Weights of a small audio frame classifier: log mel input.
Rows from block 2 of a small audio frame classifier, named by matrix and row number. Each number is 200 + 40 x the weight over its row's rms, rounded and kept within 0 to 999. All counts start at 0.
After each channel's rows are labels from the 100 clips, of 14976, where the channel reaches its highest value: "lies over" is the class under the peak; "responds to" is what is common among them. Only what is clearly more common there than usual is listed. The data: synthesized solo parts of chorales (CocoChorales). In brackets: how many of the 100.
# conv: width-3 conv, stride 2 (model.blocks.2.conv.weight, 432x288x3, standardized in use, each kernel summed), inputs 216-287

conv.177,234,170,267,246,205,220,192,246,232,204,215,177,185,208,170,174,255,269,200,186,233,181,266,204,176,178,204,314,212,207,193,237,244,183,175,241,183,204,224,168,169,108,204,189,150,198,201,191,257,148,168,237,167,122,127,184,204,157,155,160,147,157,183,191,211,144,250,165,315,187,158,232
lies over: B3 (63); C4 (37)
responds to: note B3 (64); note F#3 (49); tuba (45); note C4 (42)

conv.48,153,163,246,247,179,209,230,191,178,235,196,215,181,180,139,183,218,196,131,184,225,164,178,161,168,190,209,104,263,173,205,206,195,161,95,187,197,169,216,267,155,246,152,268,227,201,176,191,202,209,254,199,181,209,105,223,150,235,199,177,138,178,215,216,213,212,226,111,200,233,212,189
lies over: G4 (85)
responds to: note G4 (85); note F4 (35); horn (31); viola (31)

conv.149,181,200,237,209,144,202,161,220,148,236,211,258,146,162,122,212,143,275,174,206,192,166,224,255,194,220,180,280,225,216,176,322,209,279,142,196,173,247,198,268,165,177,176,233,153,234,172,182,248,173,271,203,140,199,142,226,180,260,180,137,131,210,167,160,285,143,262,141,237,255,190,204
lies over: B3 (100)
responds to: note B3 (100); tuba (52); note F#3 (46); note E3 (42)

conv.150,220,220,194,136,200,213,238,228,260,204,204,226,200,245,202,167,224,188,222,243,209,263,350,139,212,161,242,214,146,185,236,199,215,206,246,202,109,162,218,212,257,166,161,217,178,159,151,224,193,161,230,165,111,250,266,195,235,175,224,197,261,300,184,226,184,226,143,243,240,160,155,192
lies over: silence (99)
responds to: cello (76); note C#3 (27); note G#3 (27); note A#3 (26)

conv.112,187,232,216,221,204,148,224,199,231,245,202,198,190,230,227,235,182,169,216,170,200,311,227,152,219,224,224,254,196,208,212,204,246,219,274,234,184,169,233,182,272,223,251,144,205,213,297,264,218,169,110,165,187,266,206,139,320,190,151,186,179,164,173,193,243,194,140,275,188,178,193,129
lies over: silence (100)
responds to: cello (77); note A#3 (30); note D#3 (27); note C#3 (26)

conv.13,234,200,214,189,208,202,148,212,173,227,190,240,147,160,169,268,186,194,199,286,167,281,205,201,195,172,231,269,173,244,246,234,164,219,228,217,221,163,230,237,176,152,200,203,236,134,190,214,177,175,130,178,226,174,207,230,312,109,151,228,207,226,160,182,126,254,162,260,149,151,175,171
lies over: silence (100)
responds to: cello (80); note G#3 (49); note G3 (35); note F3 (34)

conv.390,273,136,293,175,234,163,125,207,226,203,181,243,189,174,151,190,221,224,225,250,214,228,302,196,176,185,215,264,179,226,202,254,136,219,161,219,141,235,184,131,208,195,263,243,198,156,169,201,233,153,230,146,170,96,181,243,219,174,223,214,178,219,176,191,182,168,261,141,302,202,160,217
lies over: B3 (76)
responds to: note B3 (76); tuba (55); note F#3 (35)

conv.303,199,210,226,185,165,212,251,160,141,156,132,251,185,100,289,222,252,159,195,213,178,180,237,196,216,112,193,202,148,176,148,192,219,198,224,150,221,240,175,182,190,224,173,170,232,213,188,192,179,207,211,170,279,252,185,152,189,147,120,231,270,222,237,193,212,166,249,228,179,186,207,257
lies over: D#5 (91)
responds to: note D#5 (91); violin (51); note F5 (42); note E5 (40)

conv.59,253,214,185,239,307,206,235,198,216,205,172,178,239,213,235,188,275,223,221,164,259,212,221,222,236,248,214,185,217,242,197,195,211,221,178,196,232,258,130,192,106,206,194,190,182,237,184,176,208,242,169,181,268,229,173,194,137,173,200,228,161,113,216,212,168,201,174,200,187,229,164,225
lies over: F3 (30)
responds to: tuba (49); note F3 (35); note B2 (26)

conv.49,224,246,326,255,170,179,112,165,191,264,208,286,234,194,171,228,178,256,208,208,173,165,204,269,200,203,207,264,170,226,173,270,211,228,200,203,153,231,162,277,185,259,193,173,161,226,252,195,251,228,173,230,265,201,135,219,178,214,197,225,134,187,200,201,272,134,216,168,248,232,182,208
lies over: F#5 (89)
responds to: note F#5 (89); note G#5 (51); note E5 (45); instrument: flute (34)

conv.398,108,168,172,148,154,256,217,235,185,202,205,158,208,168,177,224,175,154,216,190,237,149,182,237,171,227,187,199,252,214,206,221,196,199,162,209,230,207,217,221,212,169,229,212,203,174,179,177,153,173,284,162,226,166,196,212,196,271,213,136,178,140,198,193,227,211,209,191,236,182,200,220
lies over: G4 (86)
responds to: note G4 (86); note F4 (37); viola (35); horn (26)

conv.297,238,258,216,267,225,234,214,189,192,203,173,191,174,204,250,179,249,212,152,123,193,212,180,312,233,197,200,203,241,190,204,248,236,166,244,188,299,239,215,229,180,162,222,201,195,193,215,233,183,335,238,173,249,201,222,184,180,161,188,160,268,228,195,192,179,178,205,250,208,166,213,281
lies over: A#3 (99)
responds to: note A#3 (99); note D#3 (40); double bass (37)

conv.289,220,165,246,250,163,186,194,187,202,152,180,190,129,213,229,223,164,212,187,252,175,217,188,291,193,146,172,207,199,169,158,230,201,202,244,181,210,246,198,228,235,140,222,226,183,181,161,271,160,222,274,187,179,182,321,158,211,147,164,169,359,235,154,239,212,219,161,226,243,183,170,270
lies over: A#3 (94)
responds to: note A#3 (94); double bass (36); note D#3 (36)

conv.141,211,163,220,199,208,168,166,198,237,217,152,193,174,187,207,231,145,154,218,227,215,282,176,215,191,110,159,202,204,160,197,236,208,157,206,227,199,268,245,287,291,204,158,123,210,229,220,320,255,239,235,203,203,274,215,218,280,167,251,238,300,218,209,247,170,246,193,272,164,172,230,205
lies over: silence (100)
responds to: cello (84); note A#3 (29); note D#3 (26)

conv.356,193,267,259,259,113,237,183,130,188,224,155,267,193,157,241,220,267,264,169,190,123,184,210,244,220,158,170,218,139,117,145,225,211,153,260,176,238,255,204,180,193,216,149,228,162,273,193,245,158,222,231,184,254,263,208,147,217,180,182,214,216,223,155,170,264,171,223,221,241,236,174,251
lies over: D#5 (92)
responds to: note D#5 (92); note E5 (47); violin (47); note F#5 (29)

conv.299,204,262,282,215,136,206,173,139,169,242,142,290,224,139,213,219,225,222,166,234,145,185,190,240,227,153,220,234,176,142,177,268,214,186,253,212,204,279,163,210,196,275,178,220,149,237,199,221,172,221,179,191,297,247,160,196,204,205,242,232,156,205,162,189,237,170,201,212,228,275,172,237
lies over: F#5 (58); B3 (42)
responds to: note F#5 (58); note B3 (42); flute (26)

conv.29,184,131,305,181,171,192,187,208,162,162,104,216,157,163,175,241,242,147,195,243,221,230,157,183,181,170,198,187,193,160,209,249,182,184,129,168,216,223,186,216,148,179,199,138,208,164,144,221,166,186,189,131,219,160,184,172,226,101,124,202,159,207,173,237,182,219,239,157,97,214,212,239
lies over: F#5 (57)
responds to: note F#5 (57); note G#5 (35); note E5 (26)

conv.397,292,154,133,154,247,194,210,259,249,165,185,132,219,228,210,218,194,198,234,202,230,243,292,178,241,240,214,197,226,201,251,167,254,308,238,198,187,192,249,181,253,209,209,214,200,166,213,236,228,231,216,203,130,231,220,196,281,242,203,170,202,265,225,258,242,275,172,223,184,151,239,234
lies over: silence (100)
responds to: cello (69); note F#3 (35); note C#3 (31)

conv.33,235,218,231,151,191,269,247,146,212,270,173,282,254,185,249,236,258,154,253,230,177,205,279,232,229,183,172,173,168,189,202,183,234,212,252,169,239,163,131,201,223,206,210,192,182,214,164,171,179,234,183,143,242,254,267,168,200,181,229,215,243,227,226,210,145,175,157,248,240,198,252,181
lies over: D#5 (89)
responds to: note D#5 (89); note E5 (72); violin (40); note F#5 (32)

conv.405,173,233,246,302,220,220,227,188,181,264,243,291,213,217,156,190,225,332,222,156,235,178,234,238,227,213,228,249,171,268,202,256,211,207,249,211,148,222,195,222,160,153,180,190,118,251,241,164,274,211,131,243,164,177,118,219,160,226,215,194,112,110,230,133,280,192,288,192,255,231,247,212
lies over: B3 (100)
responds to: note B3 (100); note F#3 (61); cello (44); note E3 (29)

conv.194,201,201,201,144,227,237,262,171,217,266,182,254,199,230,209,238,259,167,249,205,207,231,202,229,179,237,115,186,204,164,248,198,196,178,265,145,296,200,199,222,180,172,230,127,168,233,180,200,132,204,163,164,285,197,187,130,240,166,224,179,226,164,226,200,133,263,198,298,211,176,282,164
lies over: D#5 (97)
responds to: note D#5 (97); note D5 (78); note F5 (36); trumpet (29)

conv.267,186,244,200,194,226,120,160,225,207,268,239,175,208,252,197,241,152,181,259,226,211,275,194,141,197,269,181,212,178,285,179,209,185,230,221,242,180,201,220,295,230,303,241,215,209,263,324,210,222,228,179,186,266,219,171,232,211,235,209,227,208,196,251,176,192,232,222,201,145,261,207,158
lies over: F3 (81)
responds to: note F3 (81); note G3 (36); tuba (32)

conv.229,193,125,233,191,131,189,170,201,171,183,130,194,128,148,158,164,144,177,213,219,155,204,237,270,142,138,112,205,235,155,168,249,173,188,108,151,191,196,168,255,167,146,189,157,168,151,134,153,182,149,258,154,184,145,189,174,189,179,163,150,178,178,156,125,156,128,278,161,272,161,158,192
lies over: B3 (40); D4 (40)
responds to: note B3 (44); note D4 (44); note D#4 (36); viola (25)

conv.338,213,197,230,224,218,180,233,218,259,260,189,273,202,196,228,196,231,221,165,237,251,281,225,195,241,176,205,185,168,235,190,280,269,200,286,215,185,219,193,180,268,213,196,222,164,247,222,256,161,176,167,192,171,234,264,198,254,175,140,205,261,240,181,165,189,166,130,250,171,188,190,172
lies over: silence (100)
responds to: cello (85); note G3 (27); note A#3 (27); note F3 (25)

conv.402,253,191,273,171,203,234,158,203,205,184,207,205,255,140,181,276,211,255,233,253,227,172,191,243,222,173,212,261,187,215,180,188,217,215,171,208,190,231,212,185,196,220,188,214,221,191,178,255,239,224,221,169,244,219,144,249,159,242,245,232,111,239,217,221,232,183,240,213,199,236,207,241
lies over: D#5 (82)
responds to: note D#5 (82); note E5 (68); violin (55); note F#5 (26)

conv.174,220,162,295,171,268,157,202,207,240,199,136,257,199,189,205,232,174,208,219,250,213,188,234,250,215,194,190,278,234,227,232,267,216,250,229,215,171,251,184,217,278,270,187,275,237,198,155,218,199,124,231,127,186,224,229,217,236,209,253,303,214,234,176,220,158,209,259,202,225,198,203,153
lies over: F#5 (90)
responds to: note F#5 (90); flute (50); note E5 (42); note D5 (42)

conv.1,249,247,198,224,244,206,201,146,203,222,184,207,171,212,209,233,207,147,153,108,201,174,157,241,231,230,225,205,238,160,171,165,212,218,215,196,202,239,171,230,167,225,185,178,181,172,223,159,179,223,162,238,166,190,174,170,156,231,204,202,180,174,223,270,211,248,196,187,150,188,204,235
lies over: A#3 (90)
responds to: note A#3 (90); note F3 (52); note G#3 (50); bassoon (43)

conv.208,255,250,228,175,188,210,215,160,228,222,150,281,169,199,265,199,252,246,218,199,182,129,235,190,251,202,266,241,183,152,207,248,137,143,201,198,208,264,179,127,154,211,219,181,253,194,189,191,256,219,116,200,254,233,157,204,222,186,212,265,147,213,200,164,169,144,247,228,229,188,211,245
lies over: D#5 (81)
responds to: note D#5 (81); note D5 (60); violin (36); note F5 (35)

conv.100,194,268,209,186,191,138,165,165,194,227,221,294,178,240,245,176,192,243,313,245,149,287,221,195,207,245,203,236,241,221,218,256,197,199,183,243,176,241,209,253,221,325,221,208,192,246,290,210,201,184,193,256,295,233,148,180,202,243,217,238,175,220,216,172,228,208,248,138,255,330,213,189
lies over: F3 (99)
responds to: note F3 (99); note A#3 (42); note G3 (40); note D#3 (39)

conv.166,311,217,292,193,176,198,157,161,173,236,173,234,246,158,223,231,221,250,188,237,150,219,188,225,244,182,298,248,149,194,200,257,122,194,165,212,184,196,214,203,194,252,122,188,228,220,161,208,222,230,133,223,229,220,125,212,239,221,215,258,90,236,195,187,236,177,205,189,234,240,180,195
lies over: F#5 (48); F#4 (47)
responds to: note F#5 (48); note F#4 (47); note D5 (28); note G#4 (27)