Weights of a small audio frame classifier.
Model: 7.76M parameters, norm groupnorm, rnn gru.
Training: adamw at rate 0.0019, 2600 steps, batches of 64.
Rows from block 2 of a small audio frame classifier, named by matrix and row number. Each number is 128 + 24 x the weight over its row's rms, rounded and kept within 0 to 255. All counts start at 0.
After each channel's rows are labels from the 100 clips, of 14976, where the channel reaches its highest value: "strongest on" is what is common among them; "loudest" is the band of the loudest frequency at the time of the peak. Only what is clearly more common there than usual is listed. The data: synthesized solo parts of chorales (CocoChorales).
# conv: width-3 conv, stride 2 (model.blocks.2.conv.weight, 432x288x3, standardized in use, each kernel summed), inputs 144-215

conv.391 [116 116 149 112 134 100 144 151  97 111 112 128 138 113 166 100 117  98  94 142 101 161 164 149 130 156 131 156 144  86 109 125 117  87 136 144 153 135 105 172 131 148 128 140 135 150 115 113 154 106 147 146 126 111 174 149 127 185 124 119 140 113 128 147  94 116 109 126 188 101 120 115]
strongest on: note A4; note D5; note C#5; note C5
loudest: 250 to 500 Hz

conv.235 [111 180 103 128 151 144 157 143 110 123 163 137 130 150 113  80 148 125 128 118 132 117 107 151 113 125 130 157  93 103 115 176 127 127 166 141 127 124 117 143  80 161 122 117 155 183  99 127 155 148 149 117 132 119 147 186 151 146  89 151 134 136 151 113 116 163  91  84 156 102 150 157]
strongest on: note C5; note D5; trumpet; flute
loudest: 500 to 1000 Hz; 1000 to 2000 Hz

conv.159 [132 165  99 148 106 100 153 163 137 148 132  85 132  90 107 115 140 181 110 144 111 131 108 101 143 157  57 171  88  84 132 161 121 104 168 139 133 111 144 124  88 128 145 126 133 123  67 106 165 144 104 129 151 147  74 140 128 117 138 122 140 135 107 103 130 172 153 123 170 153 135 160]
strongest on: note E4; note F#4; note G#4; note D#4
loudest: 250 to 500 Hz

conv.230 [156 182 120 100 150 119 110 156 162 157 150 115 135 137  96 134 142 179 161 143 120  81 138 145 128 159 120 178 157 124 149 194 101 145 125 157 141 140 112 137 113 114 151  99 147 146 133 105 118 145  50 133 152 111  98 130 134 106 137 110 182 138  96 102 116 139 139 130 132 196 142 126]
strongest on: note E4; note C#4; note D#4; note F#4
loudest: 250 to 500 Hz

conv.360 [150 155  90 120 154 138 128 161 200 128 138 109 160 161 122  94 202 119 104 140 144  94 156 149 144 134 115 105 105 111 122 145 116 124 121 136 137 124 138 109  96 148 149 132 115 158 104 128 110 180  95 139 107 160 145 135 141 144 111 121 163 184 108 147 147 145  97 123 141 129 138 125]
strongest on: note G4; viola; note F4; horn
loudest: 250 to 500 Hz

conv.33 [128 103 164 123 105 110  97 129 143 150 167 105 157 159 124 143 117 150 124 127 164 117  96 108  94 102 156 144 152 155 115  91 138 154 138 112 147 112 143 123 128 139 147 113 149 119 164 148 139  91 117 100 158 155 115 135 128 114 134 139 104 160 109 128 131 119 105 144 123 122 109 108]
strongest on: note D#5; note E5; violin; note F#5
loudest: 500 to 1000 Hz

conv.200 [111 112 161 117  97 105 109  91  61 118 156 135 140 159 130 121  92 117  98 150 126 142 133 112 123 146 153 167 154 113 149 151 124 134 131 141 142 112 119 157 110 149 113 114 125 158 105 116 120 117 128 167 144 120 121 137 151 177  90  72 122 107 138 127 109 108 157 138 134 117 162 133]
strongest on: note A4; note D5; note C#5; note G#4
loudest: 250 to 500 Hz

conv.361 [141 117 154 149 133 140 133 141 175 132 154 156 156 157  96 105 163 147  87 144 162 105 125 131 168 103 117 122 122 102 113 135 111 127  77 108 144 134 141 121  94 130 155 110 115 120 131 134  83 162 129  91 106 133 114 117 149 132 118 159 148 158  83 161 163 138 138 128 118 148 145 128]
strongest on: note G5; flute; note A5; note E5
loudest: 500 to 1000 Hz

conv.402 [153 126 157 133 144 133  91 144 120 128 168  92 123 133 120 142 113 130 161 106  88 160 105 122  90 148 168 164 128 155 138 178 146 141 125 171 154 102 121 166 131 138 136 108 178 129 144 127 150 100 106 158 175 103 127  80 104 125 153 106 108 133 127  96 103 119 101 121 131 155 107 126]
strongest on: note D#5; note E5; violin; note F#5
loudest: 500 to 1000 Hz

conv.17 [106  62 162  99 106 117 136 164 126 136 130 106 143 116 142 131 158 105  95 126 107 111 140 156 164 123 160 129 149  98 116 119  98 129  95 123 128 135 129 122 148 106 154 160 127 142 136 130 125 192 120 137  98 113 156 143 142 146  91  95 171 157 117 169 134 119 117 132 119 181 115 142]
strongest on: note G4; note F4; viola; note D5
loudest: 250 to 500 Hz

conv.77 [126 145 114 157 169 124 119  96 127 145 110 135 135  85 111 118 162 130 138  90 146  72 154 102 166 156 145 112 104 122 149 157 119 119 168 136 147 133 118 118 106 152 102 163  90 107 132 122 133 138 149 112 114 129 135 142 163 146 132 110 140 128 121 141 164 179  99 117 133 128 127 174]
strongest on: cello; note A#3; note D#3; note G#3
loudest: 250 to 500 Hz

conv.348 [165 153 146 116 127 127 120 148 159 172 166 125 128 150 136 138 138 152 131 145 114 130 161 155  96 123 141  98 153 114 154 164 138 150 138 158 136 161 139 116 128 133 190 107 101 103 142 126  98 220 106 145 116 126 120 165 131  80 106 133 174 159 120 114 115 111 123 112 119 175 104 120]
strongest on: note B4; note C5; note D5; note C#5
loudest: 250 to 500 Hz

conv.189 [154 149 124 147 104 126 129 104 137 106 102 171 158 159 136 121 128  86 107 111 108 139 115 127 154 140 138 167  98  91 113 136  98 119 104 147 119 120  75 137 148 132 106 126 137 163  94 108 133  97 158 125 125 115 165 132 123 131 149 145 112 115 147 120 131 104 109 112 195 120 154 130]
strongest on: note A4; note D5; note C#5
loudest: 250 to 500 Hz

conv.26 [136 150 123 187 111 111 178 172 130 121  90 145 121 126 147 112 115 127 117 121  88 136 103  85 137 146 136 127 139 158 101 134 151  91 184 171 121 114 101 125 128 146 117 115 124 154 135 135 133  82 154 126 132 122 141 104 107 147 151 144 107 146 123 109 124 108 151 169 143 122 108 149]
strongest on: note C#4; double bass
loudest: 250 to 500 Hz

conv.412 [157 150 130 156 134 143 155 138 144 134 119 170 103 150 153 133 102  91 175 122  81 154 142 165 137 123 108 112 126 126 107 145 130 127 158 157 111 131 120 137 169 176 137 126 136  93 143 130 145 112 164 151 140  63 146 122 123 148 141 179 112  88 197 127 181 131 171 151 136 112 170 162]
strongest on: note A#3; note C4; note F3; note G#3
loudest: 250 to 500 Hz

conv.278 [154 151 104 170 112 132 126 154 184 137 106 149 129 167 111 121 134 143 144 119 142  81 155 109 104  65 112 118 127 144 137 126 152 122 131 170 153 139 142 105 145 147 125 132 136 132 146 149  70 157 129 103 142 130 148 150 151 139 127 142 125 199 126 119 202 118 116 139  92 147 162 122]
strongest on: note C#4; double bass
loudest: 250 to 500 Hz

conv.89 [130 125 125  99 107 106 103 122 159 100 137  97 131 180 107 154 167 120 112 126 161 142 105 124 152 105 148 148 125 113 126 102 148 139 123 133 166 132 158 150 118 118 132 125 139 127 144 128 147 124  97 118 158 152 123 140 145 166  98 143 154 143  95 146 144 110 118 136 113 125 124 119]
strongest on: note G5; flute; note A5
loudest: 500 to 1000 Hz

conv.206 [123 177 132 148 145 128 143 161 137 121 133 162 160  71 104 110 154 129 103 164 128 129 154 134 193 156 149 149 141 114 144 185 135 128 160 139 104 158 142 103 106 138 137 138 137 106 148 144 128 162 125  96 134 120 136 148 142 165 129 135 140 143 108 126 107 157 201 140 129 132 122 108]
strongest on: cello; note A#3; note G#3; note F3
loudest: 250 to 500 Hz

conv.204 [100 144  93  84 116 114 115  97 106 115 167 121 121 129 131 127 100 157 152 148 122 114 122 162 107 129 133 137 137  80 126 156 112 102 127 144 133 126  91 117 137 173 109 130  89 118 121 110 157 151 146 144  84 111 103 171 116  88  81 136 141 118 166 108 105 142 124 106 118 154 114 132]
strongest on: note C5; note D5
loudest: 500 to 1000 Hz

conv.303 [120 161 139  92  95 102  82 170 143 127 157 116 113 137 106 105 150 159 123 120 150  90  96 140 118  67 158 138 137 128 134 142 147 121 125 137 100 121 145  97  96 104 142 110 138 130 122  96  92 132  64 113 164 143 127  73 127 115  85 120 170 168  88 138 118 112 143 122  77 159 108 133]
strongest on: note D#5; violin; note F5; note E5
loudest: 500 to 1000 Hz

conv.285 [140 153 125 108 118 126 152 144 148 155 144 127 124 117 167 163 174 131  91 121 133 102 123 164 125  98 138 101 118 101 106 134  86 126 119 113 121 105 143  78 130 103 174 135 107 124 128  92 125 182  97 137 111 128  96 159 136  95  84 103 185 155 117 148 122 133 141 113 114 153 127 119]
strongest on: note G4; note F4; viola; note D4
loudest: 250 to 500 Hz

conv.180 [126 172 117 120 138 139  93 108 104 131 170 124 139 120 110 168 116 162 162 147 138 137 125 111 101 144 166 113 141 122 138 170 142 157 128 150 166 147  96 137 135 121 110 113 118 156 122 124 135 163 135 171 140 116  95 164 139 136 111 120 148 118 131 132 107 166 113 104 100 155 138 120]
strongest on: note B3; note F#3; tuba; note E3
loudest: 250 to 500 Hz

conv.383 [137 110 163 145 129 116 149 134 123 125 157 150 145  94 133 133 136 105 111 139 126 133 119 108 158 139 154 153 137 146 113 118 118 126 150 141 139 114 138 147 128 138 132  98 163 110 120 155 147  79 159 124 135 110 136 132 133 131 169 175 107  89 137 139 120 124 157 133 178 134 139 142]
strongest on: tuba; note D#3; note D3; note G3
loudest: 250 to 500 Hz

conv.70 [128 132 104 145 129 136 121 142  87 107 109 113  91  90 122 163 129 162 118 110 130 170 101 125 140 152 156 165 120 210 163 109 206 128 164 149 104 120 103 119 144 121 109 134  97 120 146 160 155 120 113 135 155 182 103 118 121 136 132  83 107 170 122 147 121 144 117 155 113 167 110 143]
strongest on: note G#3; note F#4; instrument: tuba; note C#3
loudest: 250 to 500 Hz

conv.173 [135 110 112  75 115 114 132 174 114  64 115 101  83 143 111 126 131 141 125 118  62 137 137 145 134 128 145 175 108 155 168 122 172  84 158 158  90  84 105 128  85 124 116 122 111 142  88 136 122 118 119  89 139 126 105 108 107 131  89 119 114 147 133 115  72 115 104 109 126 149 120 151]
strongest on: note G#3; tuba; note F#3; note C#3
loudest: 250 to 500 Hz

conv.20 [170 154 102  93  96 125 139 150 206 131 158 135 137 172 111 139 163 119 119 137 135  98 142 151 145 107 131 110 134 130 127 153 127 134 121 133 141 131 172 134 140 125 186 113 147 110 123 112 131 174 115 133 153 136  95  88 121 118 125 150 156 174  79 146 129 111 110  98  94 176  72 115]
strongest on: note G4; viola; note F4; note E4
loudest: 250 to 500 Hz

conv.368 [139 168 152 142 143 148 134 148  84 133 182 109 160 119 134 106 134 112 171 140 151 138 108 130 123 133 175 153 162 148 115 179 128 175 130 167 147 121  98 117 103 129 114 129 158 183 116 118 134 119 132 155 180 151 118  99 113 140 121 111 116 160 132 139  73 114 125 116 134 128 118 119]
strongest on: note B3; cello; note C#4; note D4
loudest: 250 to 500 Hz

conv.429 [136 118 135 135 112 101 145 127 171 154 109 148 150  99 136 120 134 109 117 105  98 108 140  98 181 103  98 115 100  96 122 150  63 111 137 136 154  72 141 131 124 124 132  94 126 102 105 138 127 136 102 117 132 106 113  99  85 138 172 155 151 115 109 148 112 107  84 134 151 139 100 163]
strongest on: cello; note C#4
loudest: 250 to 500 Hz

conv.202 [127 132 117 112 121 134 132 190 155 122 120 148 140 117  97 111 156 143 103 178 113 142 160 129 146 107 145 107 154 122 125 134 136 138 123 115 120 174 174 110  99 111 159 109 117 119 141 159 105 187 124 122 115 106 144 138 137 136 116 113 147 158 111 143 130 148 199 161 120 159 113 106]
strongest on: note A#3; note D#3; double bass
loudest: 250 to 500 Hz

conv.11 [128 154 125 111 109 127 205 100 120 151  91 183 122 120 147 148 108 103 109 121 116 128 116 143 134 125 108 115 104 102 108  96 131 104 111 119 113 104 133 108 132 121 173 123 128 140 112  87 132 106 166 118 113 110  91  85 119 123 154 144  74  55 128  96 109 125 146 129 132 111 109 112]
strongest on: note A#3; note F3; tuba; note D#3
loudest: 250 to 500 Hz

conv.72 [127 133 159  86 120 139 142 127 104 119 207 111 128 150 141 118 114 144 168 154 164 155 101 122 136 177 117 133 182 137 144 182 110 160 101 122 150 104 106 146 110 162 101 139 153 164 150  99 119 118 145 174 164 129 128  93 142 112 122 119 136 106 136 141  93 119  99 113 127 112 119 103]
strongest on: note B3; note A#3; cello; tuba
loudest: 250 to 500 Hz

conv.410 [124  85 128 131 124 129 119 149 113 127 131 116 111 121 130 138 124 176 174 141 122 172 117 152 136 150 127 140 126 187 159 111 179 108 167 120 143 144 149 154 123 131 108 123  99 102 137 174 137 125 160 118 119 150 132  90 134 127 133 154 121 105 159 146 135 117 173 169 102 113 154 144]
strongest on: note G#3; tuba; note F#3; note C#3
loudest: 250 to 500 Hz

conv.113 [116 133 168 111 154 151 101 140 169 135 132 113 138 129 130 113 165 140 114 159 159  94 150 129 130 114 119 117 120 111  91 147 113 131 120 123 156  89 149 146 125 148 112 145 141 106 158 156 101 142  83 133 115 148 176  91 181 147 150 159 132 160 118 146 180 145 146 132 136 120 166 130]
strongest on: note G5; note A5; flute; note E5
loudest: 500 to 1000 Hz

conv.423 [151 158  84 136 106 119 141 145 167 113 102 153 164 154 140  98 116 109 124 101 111 112 138  90 173 139  91 122 120 111  95 136 116  83 145 168 149 116 109  91 114 148 120 121 107 140 103 134  95 136 118 136 103 112 132 138 113 154 136 146 138 154 124 113 121 120 129 148 162 117 110 124]
strongest on: cello; note A#4; note A#3; note C5
loudest: 250 to 500 Hz

conv.94 [152 141 116 123 156 156 138 152 161 165 145 168  93 160 148 144 138  98 185 129 119 137 158 165 173 165 112 146 137 123 155 169 116 122 146 109 130 171 123 157 141 139 150 120 104 127 127 104 151 140 138 145 138  98 104 133 108 133 128 139 130  81 163 111 101 170 150 139 125 111 121 120]
strongest on: cello; note A#3; note G#3; note D#3
loudest: 250 to 500 Hz

conv.6 [183 128 142 159 139 146 105 109 177 179 139 146 177 149 138 146 149 147 114 141 146 143 172 132 131 138  92 137 146 118 157 147 137 170 103 108 134 142 150 116 140 130 180 132 136 152 131 121 138 187  96 146 113 156 105 166 171 144 147 119 154 150 128 121 152 171 101  94 147 151 153 135]
strongest on: note D4; tuba; note E4; note F4
loudest: 250 to 500 Hz

conv.296 [115 126 134 122  60 104 119  93 125 101 126 151 150 156 124 109 128 110 108 140 162  89 128 109 103 118 126 164 111 108 105  93 133 113 108  87 142 109 148  80  98 159 146 112 121 122 125 120 123 168 129  93 100 138 100 144 151  96  98 138 145 169 101 122 137 104 152 140 105 120 154  79]
strongest on: note C4; tuba; note F3; note G3
loudest: 250 to 500 Hz

conv.400 [188 150 157  96 116 129  96 149 177 157 173 123 114 139 143 156 119 130 122 155 103 164 137 130 145 161  90 113 145 135 131 154 111 146 141 183 120 130 106 143 154 141 171 120 137 104 130 140 138 149 101 166 160 113 142  79 122 116 149 138 156 126 122 114 115 124 122 138 139 159  94 148]
strongest on: note B4; note C#5; note D5; horn
loudest: 250 to 500 Hz

conv.341 [118 132 173  83 120 129 135 145 131 135 170 147 151 188  99  90 166 136 129 148 153 129 133 144 147 110 124 126 166 100 139 137 110 172 101 114 135 130 156 109  77 142 151 113 144 151 151 136 127 175 119 114 136 143 129 142 175 106 106 140 128 166 134 168 120 112 145 147 113 140 155  88]
strongest on: note D#5; instrument: violin; trumpet; note E5
loudest: 500 to 1000 Hz

conv.107 [115 120 129 110 142 108 172 113 145 140  93 113 138 128 146 108 147 114 108  98  89 110  96 130 200 147 115 128 119 125 116 121 121  96 112 143 100  56  94 100 102 136 145 157 114 111 135 109 141 119 149 132 111 134 126 116 116 127 125 132 130  94 125 125 102 110 120 125 131 120 137 137]
strongest on: cello; note A#3; note D#3; note G#3
loudest: 250 to 500 Hz

conv.48 [144 105  82 135 159 142 133 144 197 113 129 144 148 172 117 126 157 115 171 133 139 139 159 134 146 107 112 119 108 123 150 126 136 133 117  94 122 131 137 130 110 159 127 106 133 147 106 122 110 108 145 106 121 129 142 164  85  94 143 178 108 147 124 111 120 121  68 135 132 108  74 124]
strongest on: note G4; note F4; horn; viola
loudest: 250 to 500 Hz

conv.88 [ 99 111  73 128  95 122 176  94 119 121  70 115 142 122 119 100  99 107 115 105 133 112 122  94 195 138 140 122  94 124 137  98 147 112 125 128 107  81 118 105 106 119 111 167 124 132 104 121 129 100 150 107  93 139 105 133  81 130 127 128  89  94 132 150 103 110 121  98 127 130  92 122]
strongest on: cello; note A#3; note G#3; note D#3
loudest: 250 to 500 Hz

conv.409 [137  97 127 129 132 101  75  88 101 168 164  91 111 143 116 177  91  99 127 151 144 172 141 103 127 123 161 121 151 142 128  68  80 152 121 100 129 139 142 163 164 126 149 125 124 100 176 142 171 114  76 138 134 139 135 135 124 151 124 104 125 112 136 158 125 118 123 153 127 125 124  90]
strongest on: note D#5; note E5; flute; note F#5
loudest: 500 to 1000 Hz

conv.60 [142 119 170 113 140 109 128  98  85 151 104 138  92 146 156 155 117 137 109 126 130 124 111 162 137 115 135 165 118  90  85 150  97 101  76 185 171  73  98 151 138 123 129 146 107 183 114  79 117 122  98 176 121 112 113  84 163 158 126  82 123  75 143 129 117 112  95 106 149 104 181 154]
strongest on: note A4; note D5; note C#5
loudest: 250 to 500 Hz

conv.302 [137 146 121 117 134 118  92 146 158 123 133 133 127 121  83 122 118 173 118 154 152  95 110 129 144 116 127 160 136 116 111 179 139 112 116 126 146 137 140 144 131 119 164 115 100 134 146 126  97 163 137 152 146 135 148 108 136  98 108 146 177 153  54 130 142 153 123 138 105 192 158 133]
strongest on: note E4; note D#4; cello; note B3
loudest: 250 to 500 Hz